{
  "model": "image deblurring model",
  "dataset": "photos with spoken descriptions (Open Images, Localized Narratives)",
  "train_examples": 203450,
  "image_size": 32,
  "crop_scale_min": 0.5,
  "horizontal_flip": true,
  "translate": 0.12,
  "color_jitter": 0.2,
  "task": "deblurring",
  "loss": "l1",
  "arch": "unet",
  "norm": "batchnorm",
  "hidden_act": "silu",
  "channel_attention": "eca",
  "widths": [64, 128, 256],
  "blocks_per_level": 2,
  "block": "basic",
  "dropout": 0.05,
  "attention": true,
  "upsampling": "pixel_shuffle",
  "init": "xavier_uniform",
  "residual_init": "zero_last",
  "optimizer": "soap",
  "beta2": 0.99,
  "learning_rate": 0.0037,
  "beta1": 0.95,
  "shampoo_beta": 0.99,
  "eps": 1e-08,
  "precondition_frequency": 50,
  "max_precond_dim": 1024,
  "merge_dims": false,
  "one_sided": false,
  "adamw_lr_other_params": 0.0008,
  "ema_decay": 0.995,
  "max_steps": 7400,
  "batch_size": 64,
  "epochs": 2.3,
  "lr_schedule": "linear",
  "final_lr_fraction": 0.1,
  "warmup_steps": 740,
  "weight_decay": 0.1,
  "adamw_weight_decay_other_params": 0
}
Rows from block 7, named by matrix and row number. Rows with one number belong to one channel. Each number is 128 + 24 x the weight over the matrix's rms, rounded and kept within 0 to 255. All counts start at 0.
# convs0: first 3x3 conv (model.mid.2.convs.0.weight, 256x256x3x3), inputs 130-142, a 3x3 kernel for each
# convs1: second 3x3 conv (model.mid.2.convs.1.weight, 256x256x3x3, transposed), outputs 130-142, a 3x3 kernel for each
convs0.21 [154 139 166 184 127 165 180 151 128 122 117 104 105  76 104 114 194 130 131 112  93 135 118 141 124 150 120 106 139 165 111 111 117  90  80 139 118 176  97 139 111 112 160  97 134 125  91 130 123  93 112 125  79 125 174  82  75 158  72 116 187  70 110 131 163  97 135 114 123 115  85 159 143 129 140 125 160 153 110 125 118  96 202 133 112 134 160 142 126 126 141 123 149 157 123  87 134 177 119 127  75 118 143 101 148 153 115 151 148 118 140 143 161 136 187  97 139]
convs1.21 [188 135 120 125 118 124 124 131  93 124  71 122 182 107 142  78 164 161 126 131 138 105  98 118 165 162 107 136 112 148 103 150 114 176 164 101 127 151  74 110 142 123  98 135 137 179  99 151 155 153 144 158 145 143 113 214  74 128 153 116 186  62 150 116 181 163 117 129 164  87 133 167 166 127 112 146 133 137 129 137 143 140 106 182 129  87 162 142 107 183 117 117 130 110 118 125  93 121 109 119 120 137 121 120 122 146 116 139 189 173  99 143 137 130 140 177 109]
convs0.22 [152 133 134 115 140 134 123 113 121 116 116  86 136 112 135 150 119 133 123 139 116 125 112 162 144 138 191 133 145 141 122 131 149 165 123 174 149 113 124 122 138 135 104  96 101 133 120 151 159  89 152 116  79  86 153 133 149 108  89 125 160 165 110 112 148 131 120 139 120  84 119 112 129 138 134 139 123 136 125 107 123 129 104  88 150 141 110 139 154 136 137  99 105 143  88 102 136 122  97 134 103 132 128 125 108 155 105 117 108 101  85 122 124  97 187 120 116]
convs1.22 [102 133 155 132  78 139 152 129 142 146 169 108 104 129 118 127 132 117 129 146 148 105 121 138 141 126 152  99 108 112 131 143 126 110  77 160 119 101 142 126 136 117  96 112 137 162 116 175 169 173 151 125  95 112 152  87 126 141 150 132 163 142 115 165 142 155  95 129 142 123 122  97 189 124 149 138 117 129 116 111 124 152 130 142 130 149 120 132 150 110 150 136 152 164 150 123 148 126 127 108 113 106  91 114 121 130 105  86 122 105  90 134 126 108 154 130 147]
convs0.23 [150 132 146 125 128 107 133 141 133 133 130 117 118 125 123 118 102 130 113 103 113 138 121 187 119 131 121  99 131 120 140 121 143 130 116 149  95 133 144  92 146 156 130 128 163 131 141 119 148 126 107 115 102 145 105 124 121 118 159 117 125 112 152 122 143 139 122 108 107 127 111 139 169 153 191 139 139 152 122 117 124 127 128 122 131 126 157 128 147 114 113 120 122 126 155 125 122 117 112 151 119 108 151 146 141 151 153  94 120 134 131 157 141 134 122 164 109]
convs1.23 [132 162 119 133 127 125 105 133 109 148 124 139 143 121 150 150 136 131 132 120 125 112 137 124 140 157 152 122 118 116 106 140 140 147 155 121 144 120 153 113 139 130 153 160 147 130 144 125 112 107 150 109 154 144 141 134 163 113 116 133 102 117 137 138 147 151 147 140 144 126 143 124 107 100  59 124 145 129  29 111 100 146 110 139 110  80  81 119 152 114 150 108 111 149  98 115 129 118 125 142 147 115 106 131 135 141 109 149 110 106 126 115 131 125 110 152 110]
convs0.24 [146 113 142  83 126 129 132 118 119  98 184  81 112 148 154 176  40 123  87 121 138 112 144 137 133 151 143 118 118 154 137 101 143  94  88 129 131 148 118 167  97 152 100 167 158 108 123 135 111 108 126 143 162 156  96 166 106 135 148  99 148  99 108 198  97 143 184 140 101  83 150 135 113 131 119 132 127 124 142 134 127 102 119 120 144 135  97  99 131 155 103 151 117 120 121 107 145 101  99 126 200 137 134 130 133 121 141 182 121 159 143 153 125 115  89 140 122]
convs1.24 [110 150 136 125 133 168 172 149 165 124 140  73 151 129 139 175 202 115  86 112 127 110  95 141 110 107 142 169 165 101  80 125 103 170  97 112 126 137 144  66  64 132 143  94 159  78 160 121 173  90 144 113 130 124  90 114 147 172 157 101  92 187  57 129  72 146 163 104  79 103 139 102 144 110 116 135 156 135 119 108 112 152 142 150 171 106 125 140 117 134 144 149 100 152 146 108 131 113 137 111 106 148 150 125 160 155 133 133 140 168 126 133 120  67 142  47  95]
convs0.25 [141 161 112 114 122 170 132 110 108 138 112 143 180  99 107 102 145  87 115 133 154 153 117 101 150 121 127 125 142 138 165 165 160 149 139 152 175 116 116 173 129 122  97 121 148 181 120 155 119 131 103 109 115 127 127 115  71 163 102  73 158 109 121 155 163 124 108 139 198  84 199  61 114 123  88 125 118 137 174 115 119 111  94 104  98 148 161 144 103 120 158  70 139  88 129 126 123 125 146 132 134 126 143 171 116  85 122  78 157 129 144 111 174 129  98  85  86]
convs1.25 [151 120 130 169 100 105 142 115  94 172  88 151  93 127  75 119  81 119 125 144 141 149 117 111 154 121 148 155 127 128  77 125 137 111 137 124 145 131 166 210 170  55 133 130 139 121  70 121 129 170 102 139 126 103  89 144 110  87 134 156  96 136 127 173 124 149  68 113  58 131  98 130 155 146 118 163 122 136 139 159 147 167 116  95 113  91 161 152 164 165 110 121 139 121 145 140 129 144 120 148 139  96 114 125 137 118 119 146  69 128 133 130 132 107 129 152 131]
convs0.26 [130 150 136  96 140 135 118 144 113 133 139 128 137 161 135 124 108 133 140  50  76 107  83 140 120 101 132 154 131 103 143 162 117 102 129  97 127 102 112 135 152  79 163 165 113 121  96 109 134 103 155 132 100 113 123 168 162 170  93 100 180 132 141 171 136 126 105 135 122 115  97 187 186 173 145 137 123  81 125 107 107 125 133  72 147 104  68 139  95 143 119  79 124 151 116 144  87 115 126  99 119 146 126 130 115  96  85 128  92 146 142  84 140 125 102  64 112]
convs1.26 [162 153 116 125  91 106 119  84 131  93  74  89 142 128 125 112 120 142 136 134 120 148 127 132 146 141 142 109 101 170 153 107 111 115 134 106  99 157  94 118 115 159 141 135 110 179 128 129 106 109 149 158 140 140 171 216 125 171 123  67 206  29  90 114 118 115 149  78 143 118 153  66 159 150 153 129 140 157 150 179 144 128 162 144 195 169 124 187 132 172  98 132 129 140 121 102 115 105 114  97 134 127 133 139 145 164 175 176 172 155 190 117 159 126 132 139 140]
convs0.27 [188 141 132 125 102  88 139 106 135 164  71 123 110 112 113 132  98 100 112 153  86 107 118 173 127 160 149 174 116 110  85 141 124 168 118  93 143 122  94 122 115  60 143 105 147 123 141 138 118 117  91  87 113 129 172 102  88 113 112 129 125 140 135 107  85  95 176  90  82 114 103 219 177 156 165 130 122 110 131 138 112  93  69  74 134 130 121 158 105 132 148 110 128 128 108 133 117  86 126 124 157 107 133 101 114 140  89 127 143  90 105 184 145 151 107 118 156]
convs1.27 [159 147 149 150 122 158 163 140  98 171 127  98 123 136 126 101 125 132 161 115 143 132 139 135 112  98 145  94 131 146  97 131  56 145  98 146 160 118 135 108 102 130 139 157 119 104 145 134 128 124 112  97 118  88 105 141 138 122 117 122 178 138 100  52 201 123 148 130  82 146 168 105 132 142 126 156 154 123  87 120 128 114 110 139 114 103 110 185 176 127 120 132 131 128 114 108 126 143 105 154 134 159 138 118 145 139 135 129 130 146 124 127 107  94 178 136 127]
convs0.28 [ 90 130 117 121 121 117 154 111 131 158  95 127 130 135 135 120 126 133 118 185 148 139  96 107 183 131 150 104 154 112 177 114 154  98 118 124 136 102 170 130 154 148  50 104 104 152 113 156 122 110 148 158  65 125  79 113  95 110  88 168 106  71 177  89 113  99 105 112  33 204 117 194 105 103 145 126 154 156 125 146 151 139 149 198  96  95 142 123  72 131  95 156 153 115 108  94 133 157 137 107 108 162 140 174  99 124  84 137 157 134 139 143 148 114 112 137  85]
convs1.28 [104 136 141 127 145 161 128 118 134  92  87 134 181 106 164  38 171 145 175 144 149 130 134 112  97 123  81  86 138 154 159 184 104 114 111 154 119  29 140 137 108 142 112 194 107 115 116 103 145 128  71 135 153 119 188 155 142 204  63 125 147 145 181 121  86  58 171 126 207 128  82 155  94 125 128 150 154 164  93 111 114 116 102 127 191 124 170 110 132 123 148 141 117 152 127 148 103 122 135 133 146 132 149 100 130 116  91 108 113  97 136 132 154 141 143 166 181]
convs0.29 [113 145 106 151 127 135 104 145 153 138 144 150 139 126 136 134 113 122 127 119 103 126 124 114 114 113 140 140 146 123  98 119 131 121 111 115 136 123 105 100 134 105 136 132 123 120 138 129 160 144 165 129 112 123 139 130 104 133 120 111 146 147 134 118 128 150 138 134 138 150 137 118 119 119  96 166 133 207 114 114 118 130 121 127 151 127 108 134 119 125 123 130 119 139 119 148  98 123 143 141 142 123 132 129 104 126 120 141 105 146 150 128 108 122 125 130 124]
convs1.29 [104 132 141 119 156 128 117  99 126 126 136 109 160 114 126 144 116 110 141 101 113 154 138 166 140 135 119  97 121 157 166 120 116 115 117 132 136 106 111 128 100 158 139 141 131 107 121 152  85 129 140 132 127 125 124 116 133 139 125 124 102 114 110 125 127 125  84 108 100 132 159 136 184 159 175  21 111  63 136 115 109 101 121 116 147 122  86 123 150 123 168 148 159 118 118 132 118 129 104  59 107 154 144 133 132 147 162 157 115  95  97 110 121 111 140 124 141]
convs0.30 [115 116 116 143 154 136 126 129 158 143 143 115 136 144 128 121 149 151 114 140 135 119  88 120 138 148 133 123 125 134 105 110 106 127 139 122 135 141 129 113 133 120 123 117 146 110 126 137 174 162 143 122 102 151 133 134 142 132 112 112 153 123 130 145 135 132 112 137 141 124 122 133 130  96 113 124 163 186 118 114 113 126 117 124 118 109 126 119 135 137 125 153 149 131 120 156 103 115 140 135 130 113 139 108 119 135 127 144 121 133 114 108 148 143 117 139 115]
convs1.30 [126 108 118 140 120 128 141 124 139 141 142 134 134 135 148 109 105 106 101 125 144 115 131 133 113 129 127 152 129 108 158 119 116 113 119 125 111 181 141 149 113 131 132 138 134 136 126 124 114 112 123 131 133 143 125 128 116 156 140 137 132 125 130 139 151 164 137 134 132 131 154 126 132 157 124   0  63  48 157 153 131 117 119 102 130 111 110 133 137 121 153 109  86 110 103 117 134 122 133  93 133 115 117 162 109 166 116 126 136 141 107 127 135 136 129 121 124]
convs0.31 [122 111 132 141 134 133 116 137 116 134 147  79 114 191  78 156 123 179 137 148 125 142 177 121 162 108 148  91 148 129 119 124 170 144 115 115 141 146 106 152 121 133 126  89 128 122 106 171 140 175 149 106 156 115 139 114 156 107 139 226 110 120 190 169  92 157 152 104  99  95 109 149 103 131 140 173 124  91 139 128 133 106 111 165 113  78 129 144 108 140 128  79 139 148 106 113  89 136 138 119 130 130 153 185 139 185  80 164 160  96 164 171 135  80 124 119 120]
convs1.31 [164 115 110 143 135 162 145 121 118  92 132  82 204 111 147  96 132 143  98 132 108 100  83 151  92 135 170 123 153  95  91 118 157 104 107 144 120 150 104 128 133 171 149 116 113 117 111 145 160 104  69 154 174 147 139  89  88 195 115 101 119 137 109 138 126 143  98 147 165  78 106 100 122 143 146 134 138 153 136 107 132 155 123  98 134 148 101 107 170 145 157 125 128 144  91 113 136 121 142 129 129 122 128 124 131 109 117 124 129 123 125 147 146 135 118 133 136]
convs0.32 [155 143 144 124 130 139 136  68 134 132  90 118 136 116 146 120  83 151 106 111 164 167 141 107 154 180 114 119 153 120  71 123 155  80 164  88 145 118 120 160 117 122  87 130 141 134 134 128 144 154 103 112  95 178 107 141 116  99 188 153 159 126  83 126 105 121 140 104 129  84 181  61  94  93 115 121 111 106 128 103 126  92 146 152 130 158 114  85 100 137 116 103 115 155 112 124  91 137 133 123  48 149 143 127 119 175 119  68 107 152 130 139 153 149 117  95 160]
convs1.32 [101 167 133  73 107 122 139  91 144 118 158 102  72 130 109 160 172  81 124 104 145 128 118  98 135 133 124 163  86 224 102 118 175  92  70 150 121 163 141 129 155 126 129 161 108 154 102 125  92 134 151  92  84 160 105 120 160 109 144 167  89 155  91 186 117 112 130 149  46 138 106  43 130 132 134 129 122 115 133 113 129 128 177 100 141 142 125  91 148 172 118 123 143 116 147  89 104 129 121 148 138  93 143 130 137 132 103 123 151  94 159 106 186 108 160 131 124]
convs0.33 [132 148 101 117 160 127 129 126  91 112 141 120 125 140 123 103 136 131 144 103 174 152 133 121 111 107 145 114 133 136 116 113 120 141 120  87 121 133  84 131 115 120 128  98 160 161 128  95 110  85 159 122  83 159 124 111 113 159 131  94 133 118 130 117 150 137 121 121 124 141 137 131 115 226 117  99 111 131 122 136 138 132 118 114 144 123 118 106 159 139 118  90 133  96  96 153 100 139 106 118 120 145 136 132 143 125 114 118 120 106 143 155 106 119 127 115 134]
convs1.33 [123 157 127 122 116  97 101 112 125 147 135 141 132 110 103 162 114 134 130 128 122 125 122 149 124 131 100 147 138 121 157 129 115 124 173 142 132 137 175 106 130 122 161 120 155 143 137 145 130 159 131 118 134 136 141 122 122 113 142 107 156 137 150 111 120 103 129 144 128 148 106 125 126 112 133 121 162 131 120  33 123 134 106 127 153 117 115 125 151 122 138 134 136 130 159 148  87 151 132 113 120 141  48 162 124 123 135 155 111 125 124 126 121 101 120 132 128]
convs0.34 [135 135 150 125 115 115 143 120 137 126 100 119 128 120 108 119 128 112 130 117 155 129 167 156 113 131  94 162 152 147 150 162 134 141 155 134 144 124 101 139  88 129 137 137 129 126  95 161 144 117 126 112 125 133 131 133 172 149 140 124 165 153 165 153 127 146 160 133 136 143 145 103 128 170 187 159  98 116 111 126 118 128 150 142 126 125 127 135 133 117 148  96 141 124 138 128 120 173 139 117 109 133 121  98 107 113 107 111 126 103 115 114 112 110 129 129 139]
convs1.34 [103 104 139 134 120 136 140 127 141 119 153 116 125 135 130 118 133 147 133 123 139 104 108  96 120 135 124 107 116 100 155 133  97 110 121  90 101 133 162 114 148 132 121 106 121 125 120 149 136 117  91 108 131 135 111 112 106 108 109 138 116 140  90 170 125 134 152 144 137 150 136 124 135 111 141 146 143 124 124 126 133 101 106 102 126 124  97 126 101  99 126 110 133 135 129 154 120 131 127 165 111 156 152 136 127 163 168 136 115 121 132 125 131 138 148 156 151]
convs0.35 [ 96 134 111 140 119 121 133  93 135 114 119  92 110  77 145 159 128 122 133 122 148 166 147 134 145 131 177 140 138 144 132  86 191 150 117  95 149 136 106  95 121 135 129  74 126 133 169 134 143  95 131 170 141 112 182  88 100 138 144 117 107 161 163 156 131 114 118 171  95 106 169 134 161  96 144 156 140  96 121 120 138 157 161 142 175 212 159 136 111  99 114 125 137 124 111 114 157 155 115 143 151  82  79  98  64 109 112 162  70 146 147 126 126 137 186 148 112]
convs1.35 [106  97 109 140 212 150 165 161 153  93  68 113 165 189 150 102 162 175 192 146 162 121 120 121 145  84 125 128 140  86 124 139 130 190 109 124 140  91 141 120 108 138 123 181  92 146 102 181 105  95 110  90 122 174 136 180 146 150 159 129  90 167 115  80 104 204 131 165  94 158 177 129 137 160 139 169 124 119 181 173 134 146 119 132 114 117 104 160  75  82 156 156 147 144 124 130 112 151 145 129 102 122 136 128 136 108 121 131 117 169 162 136  80  83 156 135 127]
convs0.36 [151 153 113 140 159 127 137 153 137 139 129 108 115 131 132 111 145 134 122 135 190 149 123 103 110 112 115 115 142 146 132  86 133 158 127 100 130 124 101 144 120 114 163 146 118 186  93 101  96 151 161 107 157 178 129 147 140 141 119 122 134 142 136 131 129 126 120 153 103  96 135 130 199 157  75  95 120 130 126 139 130 120 140 136 124 136 117 112 110 115 102 120 182 103 143 134 119 129  83 130 129 125 145 146 141 120 124 128 125  97 132 116 144 153  88 149 132]
convs1.36 [ 99 154 146 146 135 128 134 124 168 133 111 120 135 124 154 154 138 123 125 109 168 124 119 103 144 104 141 139 141  99 138 125 162 124 141 161 164 139 133  99  80 118 141 142 131 124 130 127 110  87  89 145 123  96 147 116 135 133 155 132  98 154 142 115 123 129 140 133 136 128 128 100 127 140 179 132 160 169 173  94  78 125 134 129 146  86 135 132 153 142 147 137 101 129 160 155 131 123 112 108 137 160 126 116 129 130 110 145 128 128 139 121 129 129 141 143 135]
convs0.37 [ 96 146 119 149 133 119 134 120 120 162 122 148 120 111 141 148 139 165 102  91  85 108 126 139 118 141 127 119 144 148 117 152  86  99 131 109 131 127 129 108 105 124 111 116 111  84  86 129 121 129 106 115 106  42 146 127 166 138 158 142 133 147 134 107 111 127 106 139 117 122 129 124  82  79 106 113 112 157 106 124 125 103 127 140 109 147 171 120 154 143 144 121 142 122 127  74 124 108 125 121 133 134 116 106 130 130 157 158 141 108 140 131 102  78 129 159 121]
convs1.37 [115 121 131 145 142 137 161 105 141 119 151 132 132 129 145 169 129 122 122 112 134 130 134 150 125 118 159 149 136 170 137 124 150 122 108 153 159 136 115 137 132 128 154 189 138 150 133 114 165 134 122 128 132 145 127 105 100 155 139 142 107 153 101 139 133 156 114 129 123 131 100 178 140 125 144  94 139 113 141 126 131 117 160 129 116 103 128 113 181 151 124 137 122 143 131 111 127 127 118 113 120 146 100 113 102  75 145 108 108 131 130  99 146 140 108 108 146]
convs0.38 [147 175 143 128 127 161 154 109  87 136 157 111 140  95 123 111  78  82  87 134 136  90 148  93 143 136  95 101 190 146 144 130  83 187 108 192 153 161  84 153 110 141 113 195  94  98 141 147 102 128 152 126 141  76 137  40 112 156 118 136 136  85 149  91 137 161  76 101 156  97  65 185 124 140 134 149 111 125 148 140 163 116 158 130  99 140 149  76 194  85 120  95 119 137 142 127 120 130 148 150 155 164 182 186  92 186 160 111  79  90 119  86 125 103  68 134 130]
convs1.38 [153  95 138 113 153 123 154 130 172 164  79 121 159 105 137 140 141 131 120 198 149 106 102 145 123  76 173 131 129 112 135 127 166 113  99 134 124 100 119  95 121 100 178  77  82 144 159 144 166 135 128 115 122 188  68 250 162 122 187 121  97 188  94 127 100 149 104 119 125 135 133 173 119 106 121 107 133  89 143 139 157 210  74 119 104 151 115 134 148 104 124 131 136 138 126 118 116 134 148 153 114 135 111 107 102 134 131 120 108  90 145 151 136 167 131  93 133]
convs0.39 [129 151  87 105 143 170 145 150 122 122 144 134 118 114 117 132 143 136 134 108 200 148 129 130 117 153 124 124 132 139 120  95 149 131 144  89 126 149 124 130 102 154 129 103 155 186 128  80 124 108 164  99 110 190 130 117 119 127 119 132 117 137 148 134 132 121 125 148 126 124 135 129 140 188 109 128 141 138 118 128 116 117 126 139 129 127 141 108 142 136 129 113 169 106 120 173 110 132  79 105  99 144 123 126 127 120 132 132 122 111 139 119 111 131 104 130 113]
convs1.39 [152  96 131 136 115 162 118 150 116 113 131 112 138 122 146 123 104 152  92 125 134 139 110 123  70 131 155 112 174 124 117 144 142 117 132 145  91 128 113  96 168 177 144 125 117 112 161 139  71 146 127 125 115 137 131 124 139 124 144 119 123 119 126 145 143 151 116 142 115 134 126 121 142 148 145 146 153 115 173  49 119 141 101 141 153 153 148 118 145 132 128 141 124  48 118 149  28 140 153  88  98 131  47  91 119 108 141 192 114 149 111 122 149 123 117 116 113]
convs0.40 [122 122 113 140 140 131 136 104 124 153 131 127 139 143 133 108 138 127 119 144 104 110 135  96 138 118 158 103 139 156 112 144 126 156 113 114 134  80 138 125 140 106 141 167 106 203  78 144 104 182 144 108 186  88 134 150 139 122 132 148 132 143 107 149 128 144 119 125 132 111 124 120 211  66 129  79 149 118 123 130 127 116 130 111 131 119 122 141 121 139  93 176 130 106 185 112 121  85 152 123 133 121 147 140 134 125 117 138 116 140 141 116 157 121 122 122 139]
convs1.40 [137 133 156 134 108 131 135  77 142 120 129 117 139 119 152 129 127 105 122 128 158 145  79 125 137 162 128 123 130 121 119 130 110 110 154 118 129  91 147 137  51 113 110 178 122 131 136 128 124 106  70 108 118 120 138 161 109 149 109 153 131 107 110 154 111 179 101 128 127 135 121 106 121 101 129 111 114 169 136 144  81 157 114 120 135 132  84 140 125 135  93 187 145 115  93 186 114 125 144 113 161 152 144  91 124 128 133 137 128 114 124 126 143 157 126 146 119]
convs0.41 [123 112 160 131 103 108 113 163 113 147 135 126 117 129 130 130 143 106 117 145 135 107 134 165 168 151 106 129 117 121 123 116 134 136  90 132 130 122 133 112 129 124  95 138 164 123 130 146 176 148  90 109  96 205 103 137 125 135 109 124 134 134 136 140 120 131 146 149 124 122 108 150 129 109 118 198 191  81 113 122 142 118 138 109 118 119 124 134 119 120 123 139 101 105 116 176 141 117 174 126 107 112 120 119 135 147 150 128 115 131 138 127 139 110 128 107 138]
convs1.41 [134 103 140  88 132 121 113 137 117 150 110 131 151 115 142 110 131 119  96 110 157 121  90 144 138 143 136 133  73 125 144 116 139 116 116 105  62 152 150 152 140 130 121 122 139 103  98 115  86 141 119 121 135 148 128 148 121 129 125 144 125 119 134 129 132 119 109  87 121 119 141 134 148 161 157 175  39 137 126 175 137 154 124 133 139 155 118 150 122 131  85 168 111  94 124 135 143 108 108  40 117 115 103 137 158 160 139 121 137 128 137 131 143 129 124 108 141]
convs0.42 [134 121 135 120 121 125 118 140 143 115 145 156 128 124 152 102 125 114 137 109  94 145 123 103 145 138 144 131 114 124 108 103 154 156 119 123 125 133 112 159 159 126  97 105 117 122 200 115 121 136 132 128 109 152 134 140 160 152 126 140 127 148 112 156 122 138 136 127 130 125 148 147  90 138 134 147 137 167 115 121 119 127 143  89 124 135 151 112 124 108 147 137  65 115 100 105 113 128  95 101 134 123 144 120 116 150 124 129 111 129 102  98 123 127 134 108 123]
convs1.42 [153 126 108 133 128 110 116 118 158 137 133 123 128 119 123 141 109 142 140 133 100 105 136 130 129  98 143 122 116 107 153 127 151 126 142 105 121 115 117 123 120 124 135  88 122  76 126 108 108 127 135 146 113 133 124 128 114  78 105 101 109 139 120 116 135 157 107 137 163 129 147 138 142 141 157 127 149 148 101 161 107 166 120 103 114 115 167 133  93  85 163 109 148 129 134 140 125 107 160 144  94 120 147 133 118 136  94 127 138 153 124 133 125 141 115 138 112]
convs0.43 [ 87 113 116 126  99 164 118 146 112 121 141 120  85 120 105  78 119 117 116 136 165 119 153 118 108 114 145 117 115 142 139 120 119  56 152 201 164 148 109 137 134 101 166 101 153 109 146 142 135 157  83 120 149 126 128 109 106  82 157  88 154 119 142 143 113 143 189  73  97 128 113 129 112 126 126  97 120 140 126 105 149 158  78  84 130  87 125 112 174  82 127 146 106 101 121 124 118 153  92 126 112 115 143  75 176 150 134  51 119 131 136 159 133 140 163 120 131]
convs1.43 [156 142 154 102 150  94 147 161 106 156  78 136 165 109 142 121 112 149 100 170 130 122 108 140 119 135  96 118 132 118 132 177 156 112 173 120 114 137 124 158  92 101 119 151 173 112 115 117 189 170 111  86 192 100  79 212  97 150  96  85 207  61 147  96 107 185 160 153  91  39 165 139 103 124 139 119 104 137 104 142 105 131  86 163 120 169 121 137 140 171 106 109 142 157 111 126 158 130 122 149 166 119 123 122 126 140 135 118 136 137 131 154  96 110 128 115  77]
convs0.44 [128  92 126 136 152 102 137 133 135 126 133 119 132 149 131 145 122 128  82 161 142 163 140 129 139 116 117  96 123 130 112 110 146 142 146  88 129 117 134 123 135 116 147 156 129 196 108  86 118 135 152 102 168 160 149 134 115 119 132 129 129 106 130 129 133 153 113 121 124 121 142 128 197 150  38 146 123 133  97 116 123 135 126  97 105 146 152 133 114 134 101 110 187  89 160 151 134 121 113 106 125 127 102 134 130 112 114 137 160 136 134 125 118 126 128 122 121]
convs1.44 [113 143 129 126 147  77 128 136 103 126 122 118 127 140 158 106 107 127 138 107 136 141 122 123 118 171 131 112 129 133 125 121 106 129 143 161 176 117 129 138  88 116 140 144 129 105 141 139 146 112 136 120  99 149 101 135 126 123 140 138 126 132 139 109 129 132 131 116 143 123 123 141 139 128 117 133 162 139 126  98  55 129 151 116 111  84  84 153 133 118 128 110 123 145 107 137 105 115  86 106 121 129 107  89 132 118 131 163 124 121 120 133 109 139 119 140 114]
convs0.45 [ 94 134 157 106 128 107 124 156 108 162 107  97 146 110 128 130  93 163 131 108  76 141 149 114 137 141 130 138 117 121 129 148 126 107 127 155 132  97 128 143 154 168 126 138 116 114 150 132 119 135  76 109  83 109 179 159 132 143  85 143 143 160 176 120 191 133 156 124 138 121 129 196 131 143 160 132 135 122 121 135 147 104 104 119 132 218 113 143  99 102 145  95 119 122 134 148 148 145 149  99 113  74 102 121 125 120 118 114  98 133 148 169 138 136 137 115 159]
convs1.45 [125 114 124 136 152 163 157  93  95 145 108 107 153 154 102 130  88 118 117 133 157 120  97  82 121 164 200 123 124 182 140 138 120  76  99 141 182 121 134 118 132  96 123 154 100  89 113  86 181 169 177  85 136 123 145 166 130  70 136 165 118 158 157 141 132 122 140 112 140 132  92 118 136 125 128 148 133 132 124  78 110 110 144 113 146  98 114 140 207 165 100 150 124 130  95 147 153  97 104 127  97 127 113 118 162 142 137 145 111 156 117 184 118 121 129 111 147]
convs0.46 [120 127 150  97 126  87 136 131 121 153  86 111 124 126  80 127 108  99 121 138 128 111 155 142 148 151 183 125 133  63 192 166  90  67 162 139 128 180 166  96 131 105 184 135 117 143 121 110 114 124  84 145 148 107 135  98 164 112 151 133 171  98  78 108 146 178 143 136 138 129 176 186 145 147 145 146 122 146 151 151 135 130 190 130 156 102 131 119 156  86 136 116  96 151 107 125 132 129 141  94 122 123 143 123 111  98 127 112 106 149 120 133 189 122 169 127  90]
convs1.46 [148  50  56 131 123 123 135 136 169 204  95  87 178 104 142 126 156 131 149 131 138 121 118 144 142  95 121 162  84 153 104 117 122 121 104 102 125 180  83 132 133 141 156 168 162 103 113 134 200 164 156 124 104 117 143 163 144 178 147 109 175  51 143 136 169 151 122 100 132  68 106  63 149 119 122 114 125 158 140 130 123 139 124 150 158 124 113 129  89  87 110 127 146 121 138 131 154 138  99 117 125 145  96 128 134 110 112 139 142  68 152 105 165 133 145 109 124]
convs0.47 [100 111 142 137 121 108 158 150 124 110 138 132 110 124 123 146 120 163 122 111 119 109 164 144 163 140 119 103 121 135 113 149 137 100 131 114 121 132 111 141 118 134  86 154 108 124 119 132 198 111 111  93 172 120 139 130 129 116 114 124 133 132 130 132 118 119 158 104 136 107 121 111  82 137 141 255  81  93  87 120 133 125  76 137 164 143  99 121 148 113 144 109 137 106 164 128  98 158  98 139 122 144 121 137 123 124 123 119 129 128 122 138 113 131 120 129 110]
convs1.47 [103 116  99 138  90 132 109 159 129 112 138 134 142 119 114 116 118 134 106 123 125 140 129 122 121 129 139 123 135 133 129 145 162 111 130 114 138  59 155 130 160 137 156 109 111 149 109  89 115 134 108 140 119 149 155 142 128 157 144 103 132 150 146 147 139 132 128 140  86 136 123 130 115 132 182 106 108  27 136 131 183 129 158  88 121 130 137 125 148 119 140 102 151 124 118 142 128 123 131 167  78 110 134  96 147 143 150 120 105 146 113 120 116 117 109 118 122]
convs0.48 [ 96 126 146 122  96 140 121  97 130 155  56 109 118 137 133  76 115 117 123 174 168 184 114 124 135 148 137 143 121 100 142 147 108 122 155  66 144 147 169 129 162  69 192 138 103 135 108 148 107 140 152 116 125 116 100 165  74 147 144 146 127 139 100 114 156 179 156  74 148  95  95 122 116 145 116 120 114 165 149 121 100 160 153 184 162 132 109 120 147 171 108 180 120 129  99 122 115  97 148 170  96  93 151 195  54  84 126 152 121 123 145 102 119 115  98 128 132]
convs1.48 [ 76 105 170 147  92 151 177  98 137  57  98 147 104 103 144 122  92 100 131 129 134 155 144 115 127 122 132 138 118 144 140 139 114 140 118  97  95  89 112 157 151  88 169 150 129 151  79 146 111 119 140 121 121  92 138 113 121 132 174  66 136 150 116 127 131 104 112 164  91  87 145 125 155 142  95 141 139 137 130 129 131 106 110 152 124 113 129  60 117 114 142 125 132 104 106 144 127 111 126 124 124 153 164 118 124 133 149 122 141 120 135  67 106 149 117 116 100]
convs0.49 [134 130 162 131 107 116 118 126 134 108 101 124 107 100 125 116 121 115 127 104 177 115 130 123 120 136 131  76  99 115 122 136 147 135 157 156 139 103 140 129 134 147 113 127 151 110 140 139 114  96 137 133 106 113 134 138  99 140 152 133 149 102 121 157 159 118 134 109 104 137 124 121 138 125 140 146 142 129 124 137 120 124 105  93 131 129 128 129 142 155 128  89 191 119  94 104 128 119  99 106 116 142 133 120 140 121  98 114 131 163 122 117 131 122 151 118 122]
convs1.49 [122 152 127 151 133 147  87 135 148 146 131 156 148 130 104  85 130 146 129 128 113 140 117 136 117 130  95 122 129 117 125 145 117 170 136 122 124 131 141 122  88 144 129 147  83 131 140 117  82 148 170  68 144 137  89 145 116 135 108 128 165 116 161 141 137 144 135 135 147 153  86 127 149 114 111 128 121 144 129 142 121 123 124 151 137  97 126 133 123 111 128 115 104 126 129 134  78 132 147 111 151 108  84 121 127  49 137 108 123 137 130 153 122 116 131 128 128]